config.toml
arch = "unet"
model = "class-conditioned image flow-matching model"
conditioning = "class"
targets = ["finding"]
logit_normal_time = false
norm = "layernorm"
eps = 1e-08
max_precond_dim = 1536
one_sided = false
adamw_lr_other_params = 0.0013
epochs = 22.0
lr_schedule = "cosine"
weight_decay = 0.04
Rows from block 3 of a small class-conditioned image flow-matching model, named by matrix and row number. Rows with one number belong to one channel. Each number is 500 + 25 x the weight over its row's rms, rounded and kept within 0 to 999. All counts start at 0. Numbers have three digits each. After the name is the row's rms in percent of the matrix's.
After each channel's rows are labels from the 100 images, of 14976 (inputs lightly noised), where the channel reaches its highest value: "strongest on" is what is common among them. Only what is clearly more common there than usual is listed. The data: capsule endoscopy frames (Kvasir-Capsule).
# convs0: first 3x3 conv (model.enc.1.1.convs.0.weight, 64x64x3x3, each kernel summed), inputs 0-63
# convs1: second 3x3 conv (model.enc.1.1.convs.1.weight, 64x64x3x3, transposed, each kernel summed), outputs 0-63

convs0.32 119:496518457517491556503501467455524488506496508502500559564495492508512511502494474496467474499490528489502443526461483497481494525493502485541525534490499505494547500537527504477472523488459484
convs1.32 110:505486474534509481528481500543500482541511496480468455491461494484462532545517510502536490493497501479500482521463497454497504519473473528521465496522477465495461507520526544497532468539483470
strongest on: finding: ileocecal valve

convs0.56 093:500480530484524543515534474438516489517499475529485473551523474534475462457480513505507467515499509498499516463447468524475472485467503506521478508494507502499507481508485506553493496451502512
convs1.56 060:540501499518447501480460522517475503477535495503507535501471466496498441509501510520480524478527493493504523530483564507539532519487483502542505468515448507474504529519512519457478487515507484
strongest on: finding: angiectasia

convs0.24 089:525501540483536524483467495497497481511516490438507503529494490520535463466499500515523482510544517522452448456524464510494495538503469499506480537493489483474484482477452496492503510476540483
convs1.24 064:517505491515438559515565484472501513458502524502513546539532518510448481507501494496496492478474470482494483493534505502528497501536520512530477493501525459512505517533544499472487511503474489
strongest on: finding: ulcer

convs0.45 117:489497479491519495485426494581483518489479482523519519495489498527527475434526544521478481519508523507506510514519499518493509523501464514505470489498493479500526475506512460461478476516494458
convs1.45 093:479489501491467502482561504467468475515531528534488507516541544483493501535426469477480508488483507487495502486513491508493506538515511503466497489446492514539476506486470476513501514533489548
strongest on: finding: ileocecal valve

convs0.2 094:487508467475541493491462472493494520522472470459524508523483491520485486485514492484494503484499481518498476471505538519510562534545496441529492554466507497488495505456471523516472508503541510
convs1.2 076:502524526488445507522523523466514446503539479519471455521528509480524510483531508498489507495483541463525486495510473494508430514533526518495463509519467510476492520517517501502515529491463467
strongest on: finding: ileocecal valve

convs0.52 112:509468505477510485488554503472500502506529482446506489579519476510539497530493486493522471487524519486502505465438468524517493486504488485494464502534500551529508484490508471506499539483503481
convs1.52 071:472544533499462489514495498480529508515494456526541545513502472513477507531515509474438526484468481488521491484508547509520491497485450516531503510456531497478528477464499500479467474503469502
strongest on: finding: pylorus

convs0.12 073:490508464496493509459483488501501497510440464440510487552482502519523472477504474479501513503467495502496486474539487517497517578495531497478510513474524482529453502504497463479491509513500454
convs1.12 105:514499525468507532476525502477557509480522520529493470502517486513499499503465498533490434476472478510480470520520500517485487436533530514498508552509477497544519534453519500508511495489472501
strongest on: finding: foreign body; finding: ileocecal valve

convs0.18 106:503504579490466493541489498451495501482469542547502513480491517468506487514491475484483489534475518499473499519469486551535477460468477498491501492530481492501541515511531500476483503523495537
convs1.18 071:494500511506523517470474470531496509555465496480486492480495466483517518475508520501535533501526495505498521473468545468488502549503454511521497544464505470525458473499481501498520489481445459
strongest on: finding: pylorus

convs0.25 097:476519536497529550499500547465488514497525516513505508527458487460525469491568510521499522507483531462456514473479504498483501468572531482509489507500470488480506465528493507509495509496503508
convs1.25 094:483525489515533455497514520538548520477492480450479483523492463486503527497524511503495459514500471508438473501512495469479460494500505522465457508483536477543510466521482515509474524523508475
strongest on: finding: foreign body

convs0.41 072:504495513533468483481455505482485493519543510508500513570473518521514456542510480497482501533522520493463507504509469493501525497480512563488514481472482528545537511521510528469462495483482528
convs1.41 079:538513474478543508515478497512507509528455511473487453524519471507472525506472536511507476484565474507461477514505516532486500497546510534472504463480522504492522502499482502501549534520478460
strongest on: finding: lymphangiectasia

convs0.3 167:496511430534483481494551520474514537511541512535526496545443515497483519537490504488500538496501500481519472503501480452474476497527509509518532519490496511498492497476520545498499507506455535
convs1.3 125:471528502508487451473462480531484549487487510541491483529452491473519548481530475511477491511444485486506471533510478448467520504523482494441471498498507494488521488499490517485488515496480499
strongest on: finding: foreign body

convs0.26 090:466504498471484449498565500486498527513476498485520490469513464524483515486485512520510528485486481487470457516501493517502500519473527505482462465502518564510520477433490492489507484554496522
convs1.26 068:511473477547476442516505484512511506504497517522511516507482467525571519513467509495484548456487503493496499503522472440484498504469490488506508519508514567517501475512509520470505474501461475
strongest on: finding: pylorus

convs0.36 090:508465496468500478517504518462517525491505523495507521572528528506531523500502521483481505485495485493521556466490461509493480479500489531472488483505476497522533457529535548491493519551492460
convs1.36 066:467535487486515508515511480512500488524494453527540457504454444509488513491500521503499499497495483512516496492500527541563519537468509487512483481472546544492478531450495523478508492537507476
strongest on: finding: pylorus

convs0.10 106:475501496460507471474490488510504503508518546500480498534509468505508503509525506510523541506467517507499441508466470527515492461547486499565467477520495519506479496549491507501499468562490473
convs1.10 091:490504518533510505519516518530496489494440496486498462489481482504488524513416483470504527470534492513481498465482507456460530481512530498470519489465529516492537492452515531501497534502493477
strongest on: finding: ileocecal valve

convs0.46 120:455459503487503467497476502540527514485478496531491485510486492524518497514496519543523526495492535522483549507543523547498515464466491498505530513507489429511473512482508475456479503482464472
convs1.46 112:477557499532457500549519475485467480532510534473529500463500523464496451482530517490501495520513517506507496526490484483447502501487536483489550473495499497491484517528486481474475495496560507
strongest on: finding: angiectasia

convs0.43 113:487492526513494498539518504545488524522532485467507510464479477508496500532512501507521529509503499453489552549558503481500533518530500466527486512465504536488471512474500500541507492439473515
convs1.43 128:498517498492481477526521512531495514477509499465525535527516478485531502487535528460489488492477506481501483469459435467504477480507512460444474535525506483481491504523507512536529468518449523
strongest on: finding: foreign body

convs0.1 083:493496559476467512463447502483456483498479507505514505475518513480504520501532527533517499512515513489531491505537481487495472500559491509471513533508516512542465570523482484503499543504480517
convs1.1 081:494516499516526538539548519463513505536486477511488517465521517514471493494494484494524488509515457487518500498479502530446498523456474538506485552474502493456530476466488500477495463524541470
strongest on: finding: ileocecal valve

convs0.6 085:539497500514460482486503513495506523483507516502493495484473550528464506506498529485500417507485511555537499465502506523527520475472483500444494476501489528486545470510488466508485518534512475
convs1.6 078:428454550499554510510525480477529477531496492520487490552537497481513480495526503493491505500478495494513503490510497484484484500509464485524517454498513443493474517512564523490505513472487498
strongest on: finding: ileocecal valve

convs0.63 088:493529537489467494513506517460526474479478446520516521498504520528485522450492509491483514497547517489476481475504467526477533510477522527550484522450520510497518510449486511485456523526475486
convs1.63 064:525470485489539475536546446500521515511544520539514473501463506465494462526502515513529480539455517481515543503503494521523482486513492470483477493491477501473512523541510504506531502494530453
strongest on: finding: angiectasia

convs0.7 105:496494499559475489493429493470489495504498510501486498459487569489481524545478496462513464481517518514534433506485511517501517507471504531479513462460507495526491514481473488517504493503511513
convs1.7 091:496484458486470479513517495520444470572514480490501518520482508461481478508493444498484462505489506506505487445487490477496502508487511522485507476530518465467474482518475496505541545509461515
strongest on: finding: ileocecal valve

convs0.4 093:535471549495526497527497477514552511477456441496504519592492495508526488484496493483507504482492502501507451502515497540471520536518497496519465530514522506518489508515484500470524492496490477
convs1.4 062:433499487467496522494489500516483486512523507530533486496509530516458512487493567488512533499498549474496505526480481445523510460502507496478528501493445483477499504488507531548472503512533501
strongest on: finding: ileocecal valve

convs0.54 061:517527504510475515490530503484477512520494509507500454542459469543483450519490506487526529491458510525455466506531576485491499492539498467521531483463492525480519499518497480488477495521481499
convs1.54 094:514474467476538539511484531508487471484480532514473492491514518507480494503495525492515524512503464474484497534487447443502435504507507504497443471551487453518500493486480515508507501509530532
strongest on: finding: blood fresh

convs0.39 060:492528467480473503473527505500529497478512488474497487538459484470486528531524530522494523515493501480501460594496522485460493495479490505506510509515473511496503458457533469498523520467500533
convs1.39 088:531557496481501456548489501521547450503530485518514506462448505510488501490481524494529543532496532506505524527500532513474505497507487485530491497467506537498541485531497516474502489534476469
strongest on: finding: blood fresh; finding: angiectasia

convs0.0 085:486494496445489503503466530470512491486503479473507487526520506487500480466497544476463461475494502532519517448486468544508519430492501527495470501535484469503506516553499508491474479529521488
convs1.0 065:521521511529536504487491434451525496520473470504457499465464454540498515489475457486506505541451502497522504500513501486523490537502500462519534466496489515497512507471511477500512544501473495
strongest on: finding: lymphangiectasia

convs0.28 081:490504466516520493508503494566489478522507504529532485437473524517460536479543513497507518521501498512561519519532493509471526517482554502522520503480522487500499507480496551491488521524466479
convs1.28 104:476460513507518500501497492446449524512506517522457450493493528530520489518456526518501474501464537540508474473495496453522533508491513485471496502526498520550473480496511487517503478540508535
strongest on: finding: foreign body

convs0.15 100:507559501493500531478563507484520473473536513503524511534480491500487526505495534525491525503490501509512495567511511518478487446495495524456507510525460508498497491527521480485481537450468523
convs1.15 076:484495492457517491481479522503535500490539511497525495468514493491508511477519523484498517486552514534473497517506529412509496534492454477499444453493515511487508485523501522516464519539481481
strongest on: finding: foreign body; finding: reduced mucosal view

convs0.13 085:505485453532481482496479511490499487498531509531506511532445545485499482501504508518508513531498485525556526538516525524465499520485530552511530518498497463563479510495492532489463481520480521
convs1.13 106:466512513510491492484501501504516519548466492463504491512514462542475511530467515499506509496531507522477527511476494474499483516518486519493511457456557527497538500448494509504538526550444486
strongest on: finding: pylorus

convs0.30 072:521516517507520490501476527488510524539494574516502515496485521515491479520489533492474504511502542501486525447436478503489498472541493483462490456454472470483496514489469492482507476487458501
convs1.30 062:429512522508498493539519488488482453485442523503489491484480505534513507518513449452539471505506498460512499466519490523488466492563517502495474507516500507471480471493511490532527504520498485
strongest on: finding: reduced mucosal view; finding: ileocecal valve

convs0.57 072:509547528531447529491483505487499486460512478512492482502529502545488525482495523501484518505494483531508470513506494525498453507541486521457487476493512545486562482471496439517502519491466519
convs1.57 082:499478538487495469513518488455503525506555520508533486501520497512506483485504506516505512530517519523504496573469513455535536525539478469501440518489472493500443518535500499490487498501485518
strongest on: finding: ileocecal valve

convs0.50 110:487519472496489511478455490482448488548513494537494517479506477484483497475490499481505493494489495523456598518500517523504532509505503550510527490516540481492492476484512504495506529455524466
convs1.50 080:517509534504473495522509495486534486464505520486486444534521513484492513508537471519527520525535521499486497518503500461508467484480493445468513523469468474510439497530511487524496445508463524
strongest on: finding: ileocecal valve

convs0.51 071:475531502521483478545529491523538492474482477479477502547487510517507481488479518508512543495521537536525459515548503488530494460522469532473499490438484503520528464510502497484495552500499492
convs1.51 075:521474551483478527485513538451485459487497526512515478486464483513542464491499519463506470472514476478482506483530444517469499497499521488519525500559496487476501502455541475494488498484516517
strongest on: finding: pylorus