A small class-conditioned image flow-matching model, trained from scratch: 32-pixel images.
Rows from block 6, named by matrix and row number. Each number is 500 + 40 x the weight over its row's rms, rounded and kept within 0 to 999. All counts start at 0. Numbers have three digits each. After the name is the row's rms in percent of the matrix's.
# emb: conditioning projection (model.decb.0.0.emb.weight, 64x128), inputs 0-127
emb.0 100:536553495426469470507517521500450565466542558525508421453537494535505548468455464542512438499508495522491514504483498481553428490460500514501406515597528477486457445535577466478471524484441457460497498499515491573521452463388518518453439540469524511460464545527519495525479560441559554481494506474531482471404483616509500522535548522519515560486558518544496493446543503500484463532530
emb.1 103:501531468493531516487490500548452529456568529445498491502538411528492544454484528513465513551499511478479532472484547457508513538560510500464478508496487493444528527478486506473495532566554485567442449498521549399476554541573518443441576496527492589498522549386475531477528541469548541478525486493496483525462608479440512510507543441498555459508529519453541586523475532483538470540583
emb.2 107:479534502565462456482555476525524542575487514590515503550515456525571523490564554433461549561497483442500570507478493539546505527488512468470520529563440536413459442550479430460504418468483498470504509441515445475465484579510512452544519537433475559520474474446481440545472504476489512526459506469503497477510535432544502551492544483471515564563460489493486545476472500401530499528552
emb.3 128:491402490495539559539488521524508486510485415429543451512505471525498489467485451385461428459503498546496515527488512482477496439524537519466496551492480532458512529495482543511493575476504541564466492463479494472465596543540468542523485493468500422515558561511505510545576483520439489553498494547453482514475447473475578519575571493466503491471528481577494613548480551519447538475505
emb.4 093:541496479469483513482577484434495433528485470560489478523542516545519457479483548547470469491515472477513487488467551493428476510550589430519468552448514504409512563512497454504553493407486476453470560514533574584482484451502533513456463445499547470498498528507458544526506514519536511472550436496503458534536538597430533499479476496518471510511497471528441570440456593544446502531446
emb.5 237:404383493514485513516507521526503538518509531474562526506416494541537525563540515538478532544514498482518525519523486495471491531451457545513576455535515411502497465434517489529504498535527435494506512494456514470484482526451541496524535528534500472346521532504500362515509542498479539522496553542513514517554447490590520491469540570515517482515469523546508568505525454575511501450499
emb.6 088:464602517502450545492490502466417499488515529570585441455501499370521486463540506522530564503476469496473465503533527538474492503469532506527513477461540463496498394511475508506460429507506503526511505458466435451492537457502530442464475528564435512481432486518510417506494425450470493436521511493539519496469534598522559523568500546470481545565456502542460499529553440507512502488501
emb.7 115:478543439476507534477479514312511519486509479535531498526518495492481481520512494515489543436512490553410489498474429518503485544442477498541507480553512490518443527523510502542500460512469476477518617465507521557455464422537538422517427544484513462490491506558496447481437421511472538492500499491461426462483499528484495533429494553518497580583522472488470547471492464496522491555482
emb.8 092:440519515477496481553456458466508532500495547491419536522555551546510465575503499566464520590494555557565502408505494493478542545526413466576541490448475556483541519451465515502518497506428496546483511545478479477456588536508538512520556523488511522536508513531577509478495461445502458496482515472549571487551566525410465497485477440555448462476487490450559511510475540533482462525564
emb.9 102:517469475523469502444558366496461546513608501572442552553533470477512458579589525470484493516483508518447505526498468511420433534494523523490517512592515552461517532445483466521495523548513508468457480463552484477467517552480515438473554540537512500506495525475472530528405492494468493427506511513517454408498545520498503524510531542490468503507454493461569575520507540534472486493583
emb.10 111:494448523541511522553498529447496500437498473496510541482535472509495502449447494454540522535553503526513496522494471479452487521530552494508382531484491417531437493522472548527485495478502520492498496467582428530513459433449427537571488481479506442521582523441453513439459534481503476568542470496438530407609510519441493493514489485501440386476555475515506554502496570510541479494503
emb.11 094:511501524437517557495519446550487500574534557455515540498543495524480514507419481571501472536512493575559450453477503471551515450429550426488448534484513523552513493476471497537489542495588533528477382505484485530463515478528477467500459499473532536601462515506496526452592586552555512528572497526519464472428483582501457494471493489517449535524504527479470518574486487463528486496552
emb.12 109:515473460554545495518444450667510472500523500549584507502498470484429513458427514496515503445494453551492520516481519473491448513514512515419522508460516524554462454518528568530525544527443480481554450493476516470516439541454483445509475547511520474464554570479485494449569570482469500544512588507562487491513469478512506462517505494443486517441489493565493487550510527528481512520621
emb.13 088:484482487501440509483555508404477464487471538519496470472560449507551573462468472536512479443534529529478426448491513429540531424462499526559513545491550465451562528520554565500524518455475489532562574455504530590523498528509498558501521519440499529527519475545486504554485497456547484520396468521517454581451487545473475532509526448533568463445493530415491477480455506426467537494501
emb.14 087:497588462480531494527463532598496505495499541447503485476551528545503536504479516503498539433494519577560458461499485500471471540478513544538506505536564528470458548451535531436488485555418475430467526516469457539481513488585499486499465425508529414462547446524531474481521448503486524535514448484532524559460510555535517504423519607549577575448473523504503492521430437527524468513527
emb.15 082:542462500443521540528492399556443491572517518466536546494537481530463511500500497562521548494457519533519518480501497478483473471484480433518518492488464497529431433552500470495505470505570493560514458529584553443493541478519537483473503470545574559575477482565480572501501474493508433523475466499543509561453555453485561498498513557577455403535498496511516480383443558531489526462502
emb.16 098:457470561493471555448544454533518464523534527427479458483474510535455446509525530532506461477452527500537422438503506514488531549536439443504566498527463488515489511465525503449514478532465488444437524525474501454545459514569540546478519442532500570493443471479538494569570405516511478503529478448593505477479466588505500526392553510452515468519413527409533483497475465515515478522503
emb.17 103:480505415504475425506472443510458525567472544502479441469540504493428474560462482532513490480492494531440550466491409480507489564472410542497523475471548537468440437483510491508458531504461489515438501564511477517493457508498569492484573561400559525517490455532538563532422503505494473489551496462546544560481481582501465530496459514499467427477505454574511427550486511491500449465503
emb.18 095:520503486556525390462524493480567442439474513504572516512473508476485479492437479491543502529498468521535493463502494466481490462499549540488448521530511486583506507443518553594459490485451528480527525525407463386501458525432518470518530497506488479481587492556496506457502490427474503552519508525392524534598469548478453560568517507473481509472507457540498456455481517510489452505421
emb.19 087:514512582384455502460543565433465453450526496457477456487498452495492506473478458551518485522501492438493495530492504509558479503523558398494524480509423534416466534498510500451476508503487542548466465532564453522550473454511542536468496467457523549513508529480512479493492460505528552445531527462471457563518512478416521486525500510542409510456466539446512556437460545605509513582510
emb.20 099:539524563488517485485464482593484498533495510543535536509461539503508564522570524444477461566452484489520560486482457508522470512544488468505528496504490540394545521544499435423571486512484535590534529467495588505470502490482491449471541544466462512530491483487515499492524508564438488476461577459536534490576503350446469537482453483515471448484521514555529563550551548511492484488517
emb.21 081:498470521381519469490526431478425460486522570516474483478504547381403526510428534539474488474465514446530503465469590563505521469502452451443494467482518495476512528476557421487497551498519456424506466570499418548570459496494503496482548505536498536474593523480532519478486452550519480504494512515445500489524507506441492474434504544544526456470482561485546493468494446522464472481505
emb.22 102:490515525503505497518523424432544485572486511632492520551436499500605480479531510533458515458500516435508517459466486502532460418399472499513555452558462520506510483503493475511549475502430451513533519483508521506541533506485512603446497508555511542462453476520531522475470447560485468512446466458510547498559528499524553523417545512477430467555512506487494496439525462465571455465461
emb.23 084:502509438427483524498559471465476415487566540466502448459559504424509475520503459523479435508447485541505498444518567518546508451519469458475534490537492546389486497528504502412447528574582522540408476472483482461501534494482561600447521542500454540474468458466486556488463461463507493445502541491493538511555496472451465516524488481491432515460548500445487498488544511495416510536534
emb.24 120:495483418461578488558501492462423454484481512534507533486559546491472507489500489492520490399513481485404460446532463490528502450517488529439459521493500495563486508459512500538489511535512483483583551483469540425541538461509460455545447531520487504479514552481515540531481509487445531577514492549500454565453501455558517528531505568460565446472537471357510457469490420436478517495513
emb.25 099:498427492507560424540492471548504511444512404498461512444565491488429483489526488476491550487490538541476496451444508541534474466475468438433461503481477448542462529545489488453488476544520441509576437507526427403529578462478452482497541440511549510466519491515524555551480556514501449594504475573544543491440564509500517480470555503532443465534518482498541520471502580511548518511512
emb.26 108:501530556492465443503556517465558561502446563447465506497568494536541493511462492528502514512522530468482533512462486549494526497494565533540447523499492495562524503454506497532519470435463523481534486479437496587579461535452482538557569504457508507471484579566536522485395519424495556460404440460550435449488559515520480519513575523545467426479493484426488507464561520512518499472481
emb.27 082:489543476509488460476544499523505397562497490499542476551545549429479515541475519453549480476466537541491571514469458512478537623465508424459547532532502486523514518482527521454542497527479513476463579458472508605510571449500511419527464500496551434380485519513470540506524415478481471420492565494501519468493526522498461512502474463436533491480471491508513461498536461573482457508483
emb.28 096:484531557462541449424495507419527550477538492556526553499471520451468468544453522489495533513493538482580472483453511542491492472481509430549520458475436445495503522489448497422544454496456516551484612540518467512463490447459494578501526440493467499468526539562540433529503353525459458537511495503522461516499513547497524521481497533482495522537414510468559490536451529537534459537454
emb.29 088:513509531494533483481507479500485517497519482512535522513503453482476537519456508485474410521421542456487502468508517566528536576518552479516553573426503476447571592539488516509505481488611505474501543520477549583465466459574492585422509458524452469440525479513478432482536437522545476488502488541456539550532511534469478539461460555545523537535457529407519515505427516463475565527517
emb.30 098:455562526512491447488547498539494550563523534589544514565553501432512487492507541500535508554560465466477550509524576476541515465507500519494494486532514528466463443506497472556454495490486532517460503516514527464484483484484488573525533505488431565567487562462491449518527631507476471455563487453534470572464449387530570494549546496483515475431510515580520462552473499548515464465512
emb.31 097:502558508573519531580441522540497483526462525491486497478538523486503517535530504508539490392486457484462534470519423439504498522566484498400495436481468579473492470493502526507452479487472497541542451479494520417492502471473534466472419563478509488480504466474526503430510629486467443553572471504557481440442466460528491534492452487404503509505508463584500467495480512546524452532530
emb.32 083:484495489436526523491590507426498495553517475466542479496529552526469462489494504562492454489534570485558507503504485546464479519619499498488519483493458511464525523479482523528512552507557498407452496464519513577489583507508536510530478514525536583455453530509501475578540441523555556443488534411558478493525527505558499405499442501452501594489478510454470514519489526546452516589492
emb.33 095:530528534423546430457533513469496521504599563404546509464451543532521534467452461503524588501495520464521500414536585504511460582482524480502528541427525521507549462475505467423475577493517482502484510501453502519533450514443483486472541534569499535437452505416519467527454465485590538521478486494502510503479500413464504469551528469547533513437477499463481468467512454553490522501522
emb.34 084:529548568487499472451569543527516477537476474545535570523554524493506574454506503508538480465410520483588453495558480512561509486476519505467374502514499497553572536446504492549534517506631533457568464500446453502495487475495520465493438490504468459565481493480417511465492479509515511493506528526465571517502512530518472567539455509577503471496537449507483518530496410527487551525461
emb.35 088:514591539497502560464463526454483474428447533522536463471478504489418491434475480492503555439508467437507505447491555479489513497513527536492523523450531530488550490494483532470464462523538495437515581501501535394540531397471523540510476472494463522479577526466453457549450527471473529563498429467498427546536527466438554512510537550542527581456489532442489455449485438502515473534455
emb.36 085:530471547539440539488475513502503525492527547514497389427536454561582493518515460452542509391516480513456446446489531537567511524494517538529491525567477520436516484525533440503486467474558447498528511459507487441472545533530494516502519462469454433419462504485478542487568480469437478500517521537533466544505432492517557581433473532478551469464527518472436493488505420456485565525447
emb.37 092:492505496527521572469487551498485552474521492514567546493491499525604398565449527467471568535460400466574423535520494493449501453520536467547508535458490490519461478495518466532506536498498482488531475473482452463449497410536447489474447484489509474540514503457498486525484471518552446529544559521535520520550478486510460434465520428568503477558488493586471524540610524518576512496519
emb.38 081:479503560473534523509528441491511547515458520487545480462575508556530548510442474421571513494501453551495450488501529449474509549495501520482550493527524540486476512442551478471477555419417513493515384502480563470491606552546476535489518477488546493529546503408517505488443526532501434588523525580499486517511423467471516483486500585522530425536489482522487473529513519439505488526552
emb.39 089:500505506518506486461487496574466402518580500465436489417504506474485542500448467518513471562510509515483545477527479538514487555511538525464546497424504554444506561528514567576551501523575490515484469500518488467470560527478509505550547490394536512463531541453501537550494475564521524540575510564487492457511546377462480470507446509431491550507470523472468498515400549505528513516460
emb.40 103:527471533505531546487495494586461468496605462441582505480474525534449526523478506509479544553496498541526477479523520501497465470458533453502490494459501483449439469536462489562531561563542464507400497537466593532480456516460518538464579514528509506538504443496490459473567575564504490522590525450500563558492476526483565481516452544514488480507538561541478441539477519497412558479523
emb.41 102:487508522450465469494498475476476537528504488496487528471508517516503516572550492553513537413514522504412553484528414452516533489500435455488541463543430539505441453485491381534518464457433496505448452485558461512455448525557578504445499527477517618518473501455501511512463461485517478447519504448543462489571445479500466499462508452524433559474492482469513543556483569516587504503529
emb.42 094:480532536469506396432529473362496428462497476556527564509460495552544469445471483436512486474473486480495522498511556598528480457494511530520494554539552504449531423485538476541523539509545516484535521464485516532507470492430545507495552518475443489465468561501420519483485544517562538487428389492493520489541439457438516488568512469543460506490509518529501545517459464500461517498533
emb.43 084:400470474535510507524528484607490454510554515518524558524497477432416538520509511535537469541545482533459554482478496521497481489487519563484446527534546458545483515550560539518507469528485424450489504510498489481552402503472557455526530508459472552535545564525519499465565534531476495514476544482489477577513490574530469508543575437482575460465483511449483522610434458521514475489534
emb.44 082:564506573482446458491551435526514621546464564462499495451520535533535468576468458519477545483493460484572540458517554479476533428495588548471490479518456523465450548510449485498490507518518472574466495540501498494466530489542507490424482555475466523514503484524521594540505489448472482502509518454485515509464636564469522525559485460518479443522519486512496463549553567490469553494494
emb.45 098:502494471507511454472472447502469463494423500531499591479486493472459498442503562512481537457564487456443517522499494466445505512505554550403484487501404520491532523479461564455501518456433538481573530489479528457478483513449474544538463465472554511536588492472539435528480523538424498561457518485451520452463493392518507466562508438481504550550474532501509583486460523585498462465493
emb.46 099:456533478464542568513499562396465548464474495428544478479494499463581542525443468477490539457467488524436493496526454504467503420565595469584428502481479482517441555499471596424487520486543496548485536479513566530450465488517485483528457551528525431501493502517529476469458489555511475549513497542528527502483446374499516506517541549463483531504530495488501548473459528535507517448502
emb.47 093:511491500472504431477548468484466501502497506521518532502500484409574498545487499508508485430531445462533473448514524509486472526553509515465543534484451445502579545483495435523492494475503489553580527517445456439504506471564451468473416514534443448536526520523519556470438521451496463505460507571445482520511544603547516532550467506503491462445526431407505468517577430463498602516501
emb.48 091:510548448475492519473518528538472596522498529552547518541525490504543521509509455566562549516506515539462519455475460472470479461477542511544410491589581456533425464562546544558524432550433491450488463537501493526500427546515558482553577529551489492418527491551509467488488480485491517421520505489501512512491464608497539465543564527476448556541504509507545471531477498455520476519527
emb.49 078:490471472496453500427537472495494491503492542471510473496455514509569495596498461473462549465489509498485521471491518489527462374472503505472582539438490527449606406490586439520530423477491498473485555448568457486456529554506576560446509498504498460544489488548459528464509492494482493471460557507551511526519443499504489529446491442515463485483510448560470554504545461513594513543496
emb.50 093:470527522474561521546514507583423506543561518498482472486556475396461504508476440503488521484489463562465466487508504465486528445489542432471490473523507508411537549490454524472490498533484584544415495518532516479514534504585492594519519498507513466573509543458461594538525486537489496516546560522500477546444491486403496442497529442542476514478508555547510491543452604523485521516474
emb.51 087:501557535490558549513531529536457470518533493525566510459476472546528473444465540476507512429464509526469429464495525517484474602564530530521456498416537506512559489537473489510549470455576488430492574505533529501445509448508495526529515464433440533476480479456478484587552566476589505534484530554493456538444552418522491484496464512451435513552546535483495483438509437511488538561504
emb.52 127:506527469525514480482424463631548532453470508507475579401543460469510497547506486488485483558464509561562481520532433505521471517549556470476489484478531501522474509506519548504470468503516494521495498506474487469416500512528484463442549435443448497486516414551529488513596514437462474508516569494485530552528527525570449521519484452505539512531461480455581501560600434468483465485478
emb.53 120:518472514556453491456507568544567530427491446435532504517538452513567465503455503447465488468510501566492500465454494518508474453560523494529426517543494450532537548470521572473518509528440463514557466446529501537559492539482464479611526489491443388507496500500500525539495474471466517530436510505531540480456505500435531546520487427476500472474568521496445573524434484399496541498454
emb.54 107:551544520470518478447471450475497495484517498595461520488527477492493453575484539500472468502471477496533489536468511535523510487516543529511498537536508521487466581508474495560491462471477473519454473452445434523505510411569502421480453456465549561512525574471475500537578496519535601512523495495607438463498540517532511552395535487472561428482506554575455544542524465475547524531522
emb.55 142:507443524483558509512518537513432516492532483450518502507554485529504524519445487510476513496538523491521513558480464482465529479431585503481418531482467487498498596468497584476477582509514537572466556442503498508518492456474420490489474523492556484489611504493488405554524462530512558509489495513467446505538479469505517505519503490457458552539448533524491549512532682536463495508496
emb.56 093:492520494465531503478563495441497600504580547433561443461521507482551586474501488558496499458515512466470538433574608522472511540473566524494459475469476456481567500455484465470494561488585496500515518509501527547516536471508524556451467505543496590483481470438494464484508548535536548482571497490443526527421500441444530495521513487512456493550541536398497514528458459498507507466499
emb.57 087:518605458477480488510471511522552428503470575513481495489382552492532537501479585496474487457520519475496476453477495507544477512482437451518536438568485530509420459503569445490497512568469489524488477555447471459471479493589548528505478524553459479490533489457509508445485532483529470477462533449559589461431457518505457533506496560471525492510499487530461496548511398455524413488483
emb.58 095:553484506506429453566431499552512492525470478524508509469494533487514570481475510542476504515507450492575447477518446530506515509490562493476420485510494506521515544457465502503518465531516481418492460525557422447428591468494549503492492507537454454459475461465497582519549531441446491531500591423490534495473624530493480532634511444515505490502519514484487503517512558484493518430486
emb.59 081:470552521567550519558496581418478482488524479544448501450464527486482536365432536535535564531494499480496531496488531518505495421507542545504479491461509514543538511601490468525441540548494494547479488471598484558538508474497486459529516505488550551530485442491440479494532513484520580540584496493546526456556607476466523533581473510519520522513510478551493509483511507540477476548530
emb.60 072:471488469478473483425508502482498556556445577487536504444464497537499491460426504539545596449565506433478553466485468475506502523531473541573511491529487466520501439501510422528481555429474458498529547532476509479513454539470512572443585486492512476567439488472481462482407470495459488486450531507473493560520446483503530464491569428474491496479473484538502464500581581526463504445429
emb.61 078:489521513498522491520513529553499485498496508507558494544528493510500513506488547407551477455527434525493471516503533534455457542398531486459520523458538518461474444510504512514506542470512488559548491491517553517485539484466528425501408548500513487453467456477448528416551448375474457470427545493561489463522493517560494511528392540546476435436538497552471589453510481527516445503452
emb.62 079:503553523486494458452529453470506510496564495568487465524443471429559438486515531442525412538432503501530506462478424555519490470576531442512534542460571550497523500484506521520545477561484518426528562550537499500492528400492553511456488420549507489443400497486554522481527472552467472508500466503452504473506590467498521472474472542469482576511464496496500561552520476466531533561495
emb.63 089:541506438549456506483466460546465551562490561515498487480498479570479540499509576442517492530446454493538515513505451469517451536549502519470562545554496503478539462472505520494460521482566499453548436432473415425543546529454516503496461501479481570574477501437514538433451489477470522470588522471489407458544508493490446496505498537415558517505483468505482489562518462483544475559588